config.toml
image_size = 48
logit_normal_time = false
fused_qkv = true
parallel_block = true
expert_mlp_ratio = 0.5
shared_expert = false
residual_init = "none"
optimizer = "adam_atan2"
weight_decay = 0.4
Rows from block 2 of a small image flow-matching model, named by matrix and row number. Rows with one number within an expert belong to one neuron, the router's apart. Each number is 500 + 40 x the weight over its row's rms, rounded and kept within 0 to 999. All counts start at 0. Numbers have three digits each.
Before each expert's rows are labels from the 100 images, of 14976 (inputs lightly noised), where the router gives the expert most weight on average: "responds to" is what is common among them. Only what is clearly more common there than usual is listed. The data: stained colorectal tissue patches (NCT-CRC-HE-100K).
# router: router (model.blocks.2.mlp.router.weight, 4x320), inputs 214-319
# up: expert up (model.blocks.2.mlp.up, 4x160x320), inputs 214-319
# down: expert down (model.blocks.2.mlp.down, 4x320x160, transposed), outputs 214-319

# expert 0
responds to: tissue: mucus
router.0:448517521474494478461538514596551553522459501495560476478491466522483524487567491460485525471477499467401517514516489477497547461519487549523535583505553496512468534401512499431445490488512544451438514461503510501486493441595461561514517503468555480465501532556530479450500532516513509532570539502524550494502573567516
up.20:495489537499520499370495470485484486460508462535443497522476493529508497466504446501500509538444448518592512487498508526543514497498529443461533555445459490533513475614534583521546515517470438597497498538525471463539585468516567432556446424511590473474503469498548513589519488466474504481501513523536438446523503488515
down.20:554519454509476571543500498504431568490546517513512451429475470447546488480444584510537511464557522506473532519511496496476479463541443438543494428557499516433468501481447373529505485468543565452516491484559534484481526536453414496455569521524475477557478446442485513476427471538538509523490562457484572495523472551519
up.21:548521473531495526544485433477455435538486502492541506513507491538519542498506541466533449447477586520517486558487493410518493517492498566501504448486459491512512549485449509513435476386477525540474513598489531494488515535525485479477597543441502562526584460510489498529433537483589485547518537453447561490569531540424
down.21:524545468478534473531459491443459538438549514450471495497499495503510493556518550462524433502510490498555419497439534527555490512508504534504498518498490513509500567513474500570498484475494478570579587592531444488609539497459546449533483427524488494504552494487494564534489508530499419518427504525531503526532470482408
up.22:529548493492531464537451451481505500529491502539462520460458463493506521538500517530555434541475571529504537559461509421521480533540479556495516396492451534431444535523462475506454455457485472560537460499495484472553462440490427552426557492443478481576505531534469506555509517562540502468515550494542513500523482486446
down.22:469553446453535412508470512473482528498486462565566481526526509555492532510554437533498449535481526546582448444438489505529467536481543522441508502453469550476507510540475511519539485537417476445545536507466437541573509512461516494488530441498482458515571500532527516527537468531447454469463488541554442478532432468488
up.23:535466512460534481490450540499438462497532460397486500483512507486536537508511529480504466514449539545509494472537544490515467535502502464475472402486521497437584476501509518499492517468430477477551560467563445466518487506505504551431593557552523467481606527540517504525412478463531518516548541485565446477466478489434
down.23:519452550430530498561413519465473488548511534420503495532526477499500490488553541387471447503485481506491476507500511488521562519477517560505480524493549511394443430443546550485419494540463516541454483573527554513491446479545515551492469493518509505492547463558452478528542459452500552519540557477563468477444578517503
up.24:495467491498524521500453555525471451523476497486500557508468490439457483500488530515491542582435558485530604514474496527464496517457413489475531503565506501510437466457498525463529485516566534526544456536492505512533502507432476501495501539521550449517505521499482458492501454498463476567512506465474501520509525551518
down.24:551581521469548483457492512466390504440483422494494568523508484480452450454521469574495508571440456505555523504491463534501532453468481512509495511541531530458478485502522527545528526533517494500485534561479448606555569507524565475463453419583555465465542527540482457519518456511404478502457481498541504449522494479522
up.25:512536570484470523447520453522491494474488460532426493535516474543508516499499457541483477533445532543511521434412446518540576482497537423505515459488472467569433553552530506574584425540448462479528483538514394460524541478451520497568548487524612467452526518531525461498400481485552485527511522487480532412503453442480
down.25:545420443491572535630487482495470467556450565457527499509492474503505516536504541421498511537488493517480484548552525408532432427482473486508517510532485457430511468504499521429462529475502567476486495496500549498532458574548527499489510501473449471527516559444518519475509457499509494481527499511456513525464528520536
up.26:440518512458455505500467503510524469517505474458525526504518530457515548497506492537503528486466551558460465496527495468537464511446433525451498406474408498493504524521502542448504472546494479509500543559517458554496450433500567496404549484465472496516643459563529569461445432472570504437486468511517473525537547468506
down.26:489511552492478551559520480463552472511530452478466465454489508480500454482527420445515611477463457563509495515465487453540444533459377544499484461496459498453473535509568562460496478473553438515554554516536443603475552478573558501387513534473455431542551486546430509526524499424545553416511436527488514462493523471535
up.27:475505518537480460543470502539482439489560468414418441492551487528605521448497472533500478541519502494514448473489540469540495500515496533515503399479398491524566497493471561480486495538463456577456524501477471534489490493460545480504619519527514472527558497510557558460425437503550487494509470548451434511492506497455
down.27:491475532579513490552544468486505500581579537453493480456529499467500502504466526391564503540554498456495466517481537510542542477560500514516519467518531420533580530499478545508434532561497486556488476492465437570503525476547527469569486532558457480384447396530526451525481510440531540425538408516506477514522521494543
up.28:478499499486505558495418481557506457514555449499455510455542518477480516483538566580494567487494510599561450486478483496455487468461536472425528483468454425524500558530486488488453531507510464500475447585507484466549541490483485476557548457495480492531546516531526482483455463441524463454458521584456575526524518525533
down.28:474470550453455577500429510473536489541566508474457520431551518503506535465490561434494530460482456576489487548523545409469480500474480473482538481525499446447482522455516536485371468492522540489427465548491449523559488480493502464543493499484471497519479479513507473525507492431528478405503454543447587482539578508526
up.29:500492514496439531533464570483503439553469505428482513478485489494479491501489508481471454502511484462542520585501515419436488496503505473391496480493488503515551523519489540514466459450470556482549510530450512478532524551527519496509509532508494576582532489516532479535485535573582529495487565480443511591515572508466
down.29:505523521517413500514475555494452512481493411428475553495465489509477483561493528562482420443501420482550449472467515541513485494539490557459491545466504575486560545583528510596573542500475488529515559578505523501529591542452586460515475413514508497496505500478497521499513511566458500441412518510570497544468431520419
up.30:490501449505437488552516509556451501494556498470489563513472505500438504510487453497566497615538527551535490543485499485596482478442453517522484498591487458540447509510498461486539592496605515590531496489477429521530527538579520483488478435550543443418593623502497493492490461553455510528519542459494452453526372557500
down.30:493442464526467464504491476489435482526562487453481466510521557540520568564535514443466517466453510552511538478554598478511492487471479468481584494514503474478487440473495506444464499503430508502507510526470494505512503531458483471570507462496435525528478494451435486484539409480559525536574494535535514507476431446501
up.31:556539409563586512509517494499480489476493495441477571510525524458492521546525569518469497580497547526465518439537466492541495439450496500480520466506551435452475514475491435506555608472535480553555471524510491522525448488488561479439524505557508453558508515507481503558473532556540489479541530531559573497552391505457
down.31:487455517479576528567469475494493496507517525466541447504596519481538522542565537387481492503430545505462569562571503528554509495466569506467512522512534440459468427476590502449458495524512500467422463451492422535503405530522563515540458553540468486525499522488500445561522456497532464491538477513546548469504505472546
up.32:503459456468529516493497513437502453462486486453474519517443508484490428451511600566510469519539540514464486516493462472522525497498508491460477448502414464547508461577551415525527549475539461513519544540521517508488510501427536501491532551555515476494534485537497485503463504528498524497564506511458486486543489534535
down.32:480479436542482485448508443607512558452484525488508460522462454496518595506431481490529576464522585497472578523511504512512553482543503419454456495502456491535492486499460522465527449506522563456470489493455494449489492482490453514471516544443542542534579468488513426517413460510523459572541514554484526448520503492522
up.33:443484525434531458534558497522497452497490462479515504580442527553554495558498539476422534452460540594488433461517572497535450448445487503538484495464429488528558475492505613504445518473474526491519475499486461537510526489502558429460590475424492510516474454509527583481465432456539478451515474450479459518472474495509
down.33:525485567493544512497483532456455495504495463575594482477507474536436458608527504441413489508509497555474474434493594527515521497487488465485471512449453458524505459535539536526524506470563511573519531555540485457494496509523576463496546501427448447509497501443477554470477520470466541504507410452510463510522436503493
up.34:503576479468542498572511458555476490484510515457500453455540478506612515552523495563491475528502547505513459506522519456490494451476531501529516425493458491464538451500518459466478455542481490467558507510454432449546443449466522512457508520511495467428515520581519508503484524459569447565487474475540506559490530543512
down.34:490547543475515506592502500478556503514449582550504548453531541504557495526504557490494509457489511537468491511482485526480488447468514520520579509521552508506546498514559559463440560463541583438465497475509486522481485473521484529530408577504502450496437496524453450513584543512532547464513477475561469489477529550504
up.35:487559469495513535535546479485554456437539505442472534493521540525581469510555471502506497518468522477522458491482510530613508464517572465413502433448514542470420442476475466514487470496553501492484548516477433468559471513505500524470471448495554429561567482509505496494431464445567443500512518447515599490488480506586
down.35:477591481515497481562550549479531459513526522415542555513490533477512432480496551434474506550429497496510488497502486495551497499537586540521457477488520489437450440428513554382445493533575521500420541510468479498445432488556517520521505488491526488508453501525465484490520537492540496479442459450525474471519548451553
up.36:449573510547498498496477555485529506500463514458492546470518431449601515504481509570455458527511535469528479503548539465404504451471565512538438459471448467532537461495433462451466480514448487472506509474463431548526389527460546517448547488488522550497577481489529536519496516553595428483469563527580472542463572459473
down.36:459496477424493550514514523472580487514489538543467524484493441543527448496515523530510511499514416428477477489457416463510510477485503541526525540469497498482525543595558550473470511401510489483523460438529633485468547544523575477413498531518462474552536507447466510491566543541490532476490481489529522550469547515409
up.37:483496578461486535493525437471468415499568460483530559551438530530496505466508492576527469473488497505624483474462486512466542545474503473497503430479410483548523526508477557538522536495442456556423476485561452518525501519479568382510512502522560451500568475534512463523484445453503425495515492531481496456503573546508
down.37:512502422491513549469470470563446513527562488427469503466442504532571555513465517420493571494503484502544486478505535449396498441622478413550528397463453433532475526550461506509494462533462595465468514445508456457575454505509440465518558547517572489488506538525573472497415454469568516501589465472492535494534505514531
up.38:560536539526490476536492509488431450498516486487510537553474514550533557497518511509501526499448558514520518511539552488392452487527509455494481455559459495505531548457554509527526505534464540490526503511462523484440508531474447434525581622505462547494552517580520496507367499437546472502566533443507501463559512470402
down.38:559505535458533498522483444416545497454573548516494522562511479549457521518558474418488467418550456470447509504444466522481529493508524521494436518542496508511495560501534546591455500537485489495522551532497520485565480479465535469552429530499446495481527521563548468602504551504406436423529511484602541518427510484435
up.39:491507484492512563449468476533422464451556481451515532546391584525497453528512512540474472498447570556508526510550488470533525470498442487483480506485502461507505530436576498548545494519510513513524510454438477484496492466494498491470573468484594483525551540587537465537415457485461507534527531514553502526551517504499
down.39:524443465547508608534469489464515484563467559532520473531442547484441489512469492397463491481488495564480540541481571487489490493468532534540565473459541469395463542467490532483434439544483534501455514511419484571499467454443509538528453466489516475465523515488465453595559492433469506454561473547519485505533518431555

# expert 3
responds to: tissue: smooth muscle
router.3:512493545524513536526554459498423516546561527532510505535507639492496501516463508514523481482471502570615514502549508548544476515479465479486479418486432536457560522490488525511508595519471445562505457517538472522511561475568546490564527484591473526522503508461437519558534470525490516452450486520408454463519430482523
up.20:559459497435565510564487470562449513507552442476499499502533495505507497458413455512520496514477486543532429534465472434567516527511556452523559480483405517476510527552524508495441556491424457612492556490491550568427529512549525475535481448580559503444493487494437461555520528521490500499502480575433452500547445541552
down.20:566520519499492512521494434451582544487450563520518521531484416534503509526542451472514522484522503491487541451563590582544511500554453462490493544418527533500554449514474522508491442533523477447434484478480436507549569440520532514514490520501539489535513510553463539556530539528469508403587561518498591472467541527511
up.21:543482523434487518553522549484515535485542495464487496530589563544460576450536480496490510516486518529526492453486492532491519490414602532525476476458455501553514455573490497454453497562519460471449500517457502451470531528566474473509516541537439482519478462496488372577573517515448491469451536520399525537559444493526
down.21:442466496560529490456495489501508462504501526490506529540456492457556437526492422499526477539501501504547551495516577472506531555538459471441533481535513518425445561528481565496485512488495477556526485506505471535519487497448561491492493513422561507519516535565542620445417517496525575536567471519550475493472537493467
up.22:480472493499493571556570431483516562540550524501521466480506532510511515407474585490545468462561499486437511492470514546534506538529535512520530451508551534481510408501526473558519485526481474455469535537532520586578477471476447515545518465497465547511467460566468527506503486553470532569522467506489559468474467487586
down.22:491491482536478475427448485501501370452453441540484546492490432510458425504581457502480498497579512462553509461538469478524514543483539544490572510439511454493495570547543565537510519502487485584521479507461501478454479557491565477492469513485583445482483468506517506490493473510460550441509512486545451542509544492497
up.23:408404479467551506488487478547576520528486492460547530570464528536455386516569576530498524500552534522517512426458542522479560387524479430495494553442565537502524469490509550511489519492466499494484490434467447505542481469519572392503456445518583474537475495471443499479478489506415509475481511501476521488435481618554
down.23:564565465557483455513524447433430449492521452546532511473538482468579597404500419550540411517462470527518500580533474512574425538527588553486488485535461498538512515498474528508493553518499466516505519544525514482505516502475480530536486576500479554536589512507576503607530477404504472480526508499559480498526467429422
up.24:506517497554525506500523466492518529453517466445535544580448443494522432458474511559563521505469487525495555509464509516503532515539551488530604518490479505517538563446554521506523543513574524561491413440504474520566525490501598445522451467461497455518510448492548477510473548537515520468416543576485505527457492421492
down.24:545474481429476430538499525522487443487489513552529515438578541528507526543520522488470525539522476493517469572585502465545494511473523509472479486484542457502505438592481444510490441491382489471534577600528534476508493550525463500422555518491522547557541538475492561506502460442475484498538503465505467459504507528508
up.25:526487486580430473482486441460455535480525536544452493544501502523508497566474422462509522488475508406511514561486517527595438516481526453481505467510591483503457508577527465495419457518510476608553488534525495561563473503470553399518484493471486533469532489443517531535528520466477463493483472480500461452514532505507
down.25:481472486444499498527503568498531443517499457450560468470519489525474471452481524453437455479522506562518534392466499510418528480456525557558500534506464519494616515457487490565544579524531508425480476462473482401425482460522486493535514510483485429548479522573529465500448442438519537475504478475506583564489490518524
up.26:523534560532510484499496548543496474485536512528462486495502508514538459553601500531532451498465491511560563509522517487497619447486451513555485527509547522538489454536458500440437498478468507502516493480519431493523486461529520485542538500507571569484516471489501535510579553431503526484470539528417455508451512457468
down.26:418476442422524498506525455498454499570477468431518481554533559482507539463464487444461526527483520549473477507502504503515475579525541490433504495480480505508498484455475553520604521532531485501489508523496509480466560461524477499490473518499379416490524501516519453463429450527567460530499525494514490481505440586536
up.27:491442472501441495497471574521581491545551507577408515506451444476468596509540477496576495488494511463541510526496439504456511540498555503462437496431444504504510495556467522518445477475468468482400542520545489542508500523479544485466549456492553497509524550514520480520515492404493529443498504531543465541454545546488
down.27:501453506475481529521444460450472405454448459469529516560573515520458469540490525500434499471453490549479550426579495483545500466498468498500557442516438453490483477447515499526539494538501524528563490521496498466522499459538539472564399492520500489431501475498459494483431493601524434543455484475421479458537451411528
up.28:457488527565457492536528515486498519501531464450509511489434522523525435552500473508491476457498495550558426475504570532468499493534551440477496525474531407482552479514580546477478549513433438514523545532509520477448568492512530434549469508460538566454486518547474467567533445498546493515525539541462521535494469522520
down.28:506506491490514475518511460517499492457480482558470510492469510462444560472480451511485541471495459499485580510389520518524499491490431529540572503533522573560464561535462493505515520484487609493463461517463474484530482507467497543508512474551490441515479500401532562429490532443501531508458431497566480500574500426535
up.29:444434514460549513457485417516499500496453509525549485533476447426469518520567427520486469527452460494564496479510487560478546507485528464452551541426477452532527461499520544502474503588483556590534483502502453494513479493472520470481529550546430475542482514510536470530430462549524509506493549500504462545561508471464
down.29:529585485526466440516493593505523517561572447460492507433511506508573468498472525525489480491500516531413490510543485422532470502477461503578443399562512556530486559521472488507475536391479428453529546462481535483562534552529501467522477509459552483493506471497481548463545455505482502511494410516453531480495530501549
up.30:464493539436439456499475431535511518505535482554489557445492529492488468445439410478448476515475468519500522500535425528524506533425551421454545464525429452528445548557497520543576552564487416517417505466450494542539432531505478444522496512433523557529450506503497585539515437505461507434592423506505505530525534437451
down.30:569458507467564548487493533440539478465483477470559434566560507553546506558505552498504522546556506508524454511460564475492488540574473511502457533412554518472605480494486500437431437410501541545590502497496516471520549494486571521531484518564508442463560473504496388483481483422545453526453571604507489468519473539557
up.31:486416473568504501534501498486530543506462479482462541477449513490483511566355439511488466524534507463512482533513528478539432546495424472469551545418428518517525474536536541519506449618513485574500470517486522497508533445496536519547484437510539490417511504535463533514535467508479459537520518515459557547467514507503
down.31:510506508474435532414497490498484437481515507500490502546538441488512494477605479487459535514490492571494550477498472525459513447487562539567474434570607510519472512445473492536461565428466550453432578512515481534554468557519471456497477528466467501516464461561504490528462589502528502507490535496498465493543490469519
up.32:513531506488510437520501501464513501448514449573507552505538520461460517473432572446494507522563481440424523506549473497502497507473494555468462509535491529513511489528560510551464598549481515464517469546589569562537492445522517468521509517473531566538514467531506523510501573500492518564513550578543516503561465537469
down.32:544490489513515523513502438486483464594564550498565452494508489464565551532546466566605438451469520526611459478495483497492487486553498464482611445522538525482483485508454506484552459488503493513488543457424411475452497563498526522449457482502479500457538526450439493546515448540501539486494480488464489496444571498574
up.33:476505507519459515523521497455459487473525537510421425523467525582461459476622425430421520538462445455544495439501519523563602530489504467495495482508499519546537527502487519575513523557462564540480531465463603521515478489506527483538533532553503524519466491564526451503514502471516510507475513499451465461417520439537
down.33:482455537459506488465486522524455506535487438457515583537511474545545543477493574513522443470539532503493502616515441517464420483462516508508516552465492499448453455503450480433524442469549483498504456534498392442453557447447434503466541481424485490521557585447462516522481472527459474444519510541501488489567459515474
up.34:611483509453478390475445511520473527537464495565435558548519518504532463511539446431523588531531492626573488495518462508563554539508480540430486491488524481477515523496485549491491471550474553551557467517484478452527537504489556468553519539465521501433535493551498505523531450508521478503493461537445483476474455515484
down.34:370499487495545541551476484535473437507571475484529433497465505506584551533494545554502502456491528431487566477517542479459426502475532519534548543498471574499469497578464493531471511456537446435391500494487585472485502480504500466466501461592511496533468475422494439471512572522533478539454450526553566481510496402487
up.35:508525560402531481588558474534585577546526646526487478549493507503513519568481462499473511488523474436439495528549459578482476489462428456530431506497518519436497585486495458537486491530495543472523539532509507487520443485498525521434487455488504480536512512501493451538512431551519442397464475471553512517486507517559
down.35:497477438554445455402521513507493411455485456452494552497533478504490480450490545487485478488518468517480467455510535452512557504559562553531518496534451480546492469555537597445503512552525489522507495531458477490505505502444555470532516504565490495450500526535536489478491561450544528524546529501435464517527569515463
up.36:503529465499469529509420456441565468462532490503539480550582524530477532435539536547516487557471490531431504469490465492586534565457513560475558497468457501578476648456529498484508517471555489562492486551472430506449513463506573514489462564496523474562466516534492489536467507573479488414540545487476565513478462492442
down.36:484481584492479425485551512514375511531506485473484545489409541481526491558484503490451498428491490495559440495545506469471453407525493526475454460525503480437555422556452502499497514535435524485532495460485511465519455448474457496529490462489472472519593427473542482522566451469478494488502502529511449518509514477590
up.37:526546542462540480520418475506387482469526498496409463521554523455527521449484434515530486484448564525453502501506539491465483427528453494477532465567476524498483498416469489477547463512438505472557520438477476502473512449533458501518573446505558505540514545582510498493480535457498437486585544527586471480539495541465
down.37:518480488541494485545554515539557491512455535456529546559507436530499489538519481492554534475499398448521482472517493528513485545491527517506506528378484457491576460520538553526465526520520452498428524592509460497502490508507534496534448545508520489479565514508436472539519572499513498510458506549519526519425538475539
up.38:529472501525468450448462573396484466459510416502500497515510551527514510526477527473461452521479471481508547562520501493484525488453532460475500445444481508502460489552548520497454486550476515547486499530532483509552498500503479522511508559496529511488482460558539505529548456488555421477445490534401542562560491466542
down.38:510514498463518508448481446529489513516507591515476535491472450470481455504528463536576466508544560447500477470495535503511441595511440530585516522534468513434535489494452507428500529463468458464538402450466500472483477453510563499516513457492468502469459494452508444473471502545480550510543495464536497433405569520419
up.39:531564523517477551562500447535533482486470521520464515496485500439416549517543458532497469436494519461479496516537453529548542491493522542482499473521458455531487509493504477461493488462456457453544516491488510515458547492516486493440441501535468593443572512505490534533544469465523540534487444519466406510470510579456
down.39:484464505500490484471516515462420449515591561486494473549539524478576485559482488581526513538518494525549489443493575533444518496504487473513517540537537507482511521529442485521501518572526521507508518545519489536541481524460590511523499488514507454516474510494516516454454532507489459464485535522516602445579472490489

# expert 1
responds to: tissue: adipose tissue
router.1:501510511434472470575470490456491447412478423482528498481526439540495494494620472447474450562489433475452465437473444493499525482523480551530499505509536506526493523543544504561477453450525437453493527462528501544499468475544501551407471502460518418475508505461590461471475495539510395403526439553543485440471521519538
up.20:523533471447454477526476485599486437475576503501443569501521542485434522491485511552485525517541510572518508492464480461534499491517469520481523464517507523548493470463455474539517524453495456521497551472465491551492502557512554453413565458485516464577547557491465433493412556510524509533542460568567492484423442488417
down.20:477454566543493506456510510429519508522517495450527424543469475499491498533604480422447508548459465505478514494476478463518546446603521467531636523537531394531470523487453584528435527548473491519453491438524493506518482506494456504490449487526509526539450571469552514498500533470498578455520470553498511507464510506535
up.21:517569517492511474533462547534434433530517467524529558501456532522487526509439594493536439470453573546510475517525462457517498466465397548530538476586458576468470507511427451474478535475542409483493555555589494493462544394491484511485463502476487533535570494509410517525486546496540507394491502562450498466528459510566
down.21:505472446517490499512503519437537467467469489537503429463507548416425472536580488508495492544486491493550513469486570472431467524524570446484534400394477505506470529482464448489540466539457540438523466497517514568472476556458427488502543558543455478522483451503521511519479554484524519555547571475518487525503440457501
up.22:503461444540530427499504501480441454512543457459499604477517569553594500503529576572467479560452560498535477516472491504550497450572440437488490399501509582467506454437496478513493538530462440519506455483506456529476524488508530490586640550523532502467518467510520546486410431456487472486520482481471483526521447483445
down.22:526506515557513511466531518465627505467439521548464544472474419473479565517565493475458546473536493491503461522477468461502578539479539455566501636490557470522544534564500576469447506493500478503504520510468524565463467457506524518534439585444526463548473544498509457524530523547432482511532437509586477551497522560486
up.23:578428494442500418486522502480551445488508483528471571507499524540519477524480552479468462469516493454559539469529509539478487485468597477464508538487483539452558559536476500573564478475464402455551503519487491477464510533470452549504519556549530456535540503524528598485483473538454435483514480480533448482560497466493
down.23:558524513479509506541515551511488503549555470543552511463493482456475525500495579464496450518514438572507569466567511432482499497483472531551499480472395489464506473529471489471513529485437469497473488496560558487529462521508502534513533553489527485522547528612523475517477549493482478473475505485490487477545501449479
up.24:510531517459556464566507438483494421511532540538492463515460490498483510485475536490458508469486490401532567471485515512466493527439420491484544517513520524541498543525465585495482478516526482490514504464524479490472549451454537472479472441455527479571577538532519568494558430470526533542567517537448474471501523524538
down.24:500491467553544423534472504504436447483527426543538496559490523521499530475502466497430460537460508479500555485544517474448376537585466533524598427500455481485477514400454460516517483485477491492491488477498436539523416511506456472465554470454450438525501555535499579500540465448511539513540500487525493510460478531517
up.25:566536476526472515536540430538520505522532519497497586497483527486517512469593507468531555441498512492524533533428489501503516499537568469513500424482517426522526458554429527515503498396470517443392540493592460511523517622500487474470549505465510502478485533447480440515496553422545549535505473473529553543502514533486
down.25:560525439482479453543462470498436529495508471522506552458497516506514496491570482521493489489525448524606447447484461504538541460510540501577476468503499542486513514591492482566537497524436470477547522505557476491559515511433515436459505444538499526453558531481572469496514536511501487477473488557585489466500480500516
up.26:496480534526520439451557512428494488547510474406479525508492500568511536533491515461510511473489560544518504483488543485530565529472467470485503410579434513495478415445481519488516428542507518493493469495442488457502434526421558574509524498514419482556520499453489528443461501435531515475430471494473505529573453482478
down.26:546515495590509514533497497478528487554556512474508581430523505412419484534535516528506446506495476484450515468509503495441534531478554468561546539453500540534451476558485423518513569482501534517517410536508518565534437473454570461512535528536530445505473454497522498551552599541544508421498519494543431521432544516504
up.27:555508501424487488474486485533383406586516487466530503493507533481452524452470497469549504493422551517550479516499573496481472476540522541438486427513473533473532522448471537516536539421488486467545536549485474511447585517551433519519593534506538538537541527559418433533446532502506492514540495459471464435539430517451
down.27:499484547464547488469474453455466608467513503439481510518489419447501516480514541469549514452484481499506487505467508482551542497505539432479444494546581565500470500540435435470467395473492534496498486517452534546505445499456491480488496551456552530558541458554504436556445566481482585518525472503470536548518515525481
up.28:464484581520537547564549497562501383538509460561468465529493527495457501514490446466517507462447426541433467525472527480547480491507438526552517499507522532459456543500457558493455498474513484533532458441489527548512565485571438521493438489517549473481484504442429495550556454530520479428445470467425471448465474474488
down.28:508494509496511484463501467531497667480516482477500503552512466478519531436513541527529485475524564496502490516532510525487484503531488462498459491561477564526460478463487412514537483512506531484455498499494455515497458466467484464463563504476501500479535457534484454467435485473476523556522551507509561498523502461488
up.29:540481524498481554425493588516426448507472429500482580564443496481428467541558493557517546526409519487519572534515518542452523469536526413524548448490510532477468525449511503552522507577492448535536471528494461507524551450514459533482533469524515443397480489552469460514470417478505525553508512496494476480539462495520
down.29:527584484460606477469448522488474554479469550501542478517490482552553520471496499499497549495489521479518528553490485474496502494514577514502534561482592374445503509525566538451453468496464611435459522484429512491520506506594516530483425537451493478531484450457533491484523491500427527532482464538507543463519534548482
up.30:509475510474569527621536486547482426498520547496502465527508508473533500477552509512419524482493467489498486491531475511547450458410408525529483576533500476490517497571467529509508547470467552523545460507587548558529529511573595482505421477560518424538556543416504513543569467553497462475465497536490480508468459538541
down.30:488477505438509539431444548502493575499517486470467499538473487464505498495449548451484495482532556505488534511527506577494464492634488499454479453540466566492512496394456521463484477504468452488468523473487541470517495445436423549581519539456547517499463506525464505458389455471507461533505423503442613500555450541482
up.31:557447516449514495505507488473398437527550454481515567500474542489510495518470551532551512484494494518571460464530565465541493468511500509520514410545474523524526503483446502584537545511510432543540538542521473478544540486498494445550616463514523414517582474495522484571471510469527419503485538489493447504517481497506
down.31:492522445454541489441518479502565543497423558460501452534503454507513505536521506451475541458528530425471541541538488438489465503503525493490484594497548356554488496563514532417448489505498530447469495503430553484440393454498550492483499544453503496537527519519523537529490505462470583533500508456486489530507512537423
up.32:520473466485555491575481549469444443552451523487528491497461494503518527522524569504517531570469473436553543484482475537450497506522465480470534516553528457481403438490479524507483481505496520448535426525542523550538497458449527499460488569531515433514492466506500469548571439466499468535495493435503556524466510544510
down.32:522439493427427498474422504474448460510460453484477542517538512547462484535562440536491504549505466507523512486526490540482442485558532515560498507481478528465507423433469484559515478477475432495527495531495463586556499552435495475515542461539525452491507571531469480608560503589498517526527443538523501545465497472515
up.33:479471471481475485481525558539471467541538400534477464535515536469525493526466464515563478548407524525543530486483484537474478510547512466526502477490463541457464544451498495471552457499465449511520473502462460504486592472521464553549509514612506464441482529577395533449467393552491456452487461466440470375538396446551
down.33:496488562475470507499534484510546669490502537535478537494496455457517518468512531524531539479502505486509490524458474548495541504453483481497470592474543555477471540549459405505474487484571536521498466507481551465469531501477502526485488535452518524504501482515483489506557566531472526507511540539531531498554472505464
up.34:516491387488522506522489526522470560527539534467469517464512519507550506513524524438506514528539514614549522541508573455526569479511469542485538506521551503500518502527446518568568490542476489528555533506524466561517566532524533496492514481592529520509557513413482542552431488512505486493524567517513510494502397472512
down.34:441490563562510537474539475530476515522553472535454507529503458459489470420510497465493476443475479491487456475540505524514486439753478523520629476553480455540484500489488533458413496537525555523476426467543486519453517525529500460473491517524574500445458544531512484490442491458534541509536468489478547534552542483566
up.35:493461546462483516474491447603494374469517510563535556533455470538473539477518492515529539485476473504535483500459516482536516488482486494446521565471489553569538538535472547533489532477524469576466516532466512544516605479501593445516509478474589498468557472568443513558477477470527553575498561508444511499469547522455
down.35:588524389519525505509491475499454608513503539514507408515483508471544541460475609512503526426536556570518521530502506496514508540591522497513492441548472462459441476433524508540506483454465606446463468503523502469502492497533441465518521488495525467489529464450528496477414509495528468554554490523451590517534479489473
up.36:497448538461483471547552546497497540494553504500512519434436481399527469513528553479554456530468494435499531527486522498404475505564540451379470477542524493458546445570520479575552486384480531484523463489473447492553546533479492583445503547547447539581470491480491458500472532576565536435538510497575524585482484495513
down.36:519502507467485427523488483433473468500516482455447523537486464516544494505536509538539507555493440536573476420561449534548476478495476511543491464455493473444505477534515457554539536483444475510538485513511426506504534513498535478499500430526496430520457446526509500594463515504523494469502484534504406486549455487515
up.37:521470463543522541480486439506484482490492516519489475494468448476557442525499515471542544522519508536464490510518523503531506447493469490509465492516542544553435475586456498551456509496445460529506544445546597495522510463475464496484539504491537465507521500472500591501463505568520466442465517514505477451507406482523
down.37:452463533475520429462476505441561473503524460565454520564492530550533503513539535419497525549519594554448505533506469522499406594456596532468539553474502493488548437460462534501465443499448532509484512521442475528441511453521496533549404482520447508524426466447467547506590471457462490497499496457508466467482527501531
up.38:501412494560517459481478486483514424447498484473463431638465553464544463514505525549521478544463442494603586456516579508412490524468498495464476512553451496481497575525493491516541552535480633543533499468463532510440468471459578493506507523504497502493563519493516491485504488482499473465478486511494465441470519481535
down.38:471479508557566549532473528486468490451484515501574422439526461501538479488487510460511513554547412554539551464491486554516399485478391491528493535497489446468485501472487514523537526456502544466499507381508524482510593504509491564472498479484536478502446519478532548472488466494493497455485523474533445493540530516531
up.39:547550503488486587502548436530536474472519521512443668464481517515542431495494563498502485457538531550488492527578439498576499421480448513534464554483512487489527511497483446559545504510529377448461483588557554439494510475493482505531497525520488454509554447516506565487393498485485469521458395529427487525518477492593
down.39:520576459476532481453565493429502504485494483550631509481498460539532446410515472508484522495478469504543519520514472434493538508443498501538445533422587549495513542496508552509473554534489421478560483523474499482522491503484444460563464549557504538530556518556553569520589471464469515463480500527526483548558528456547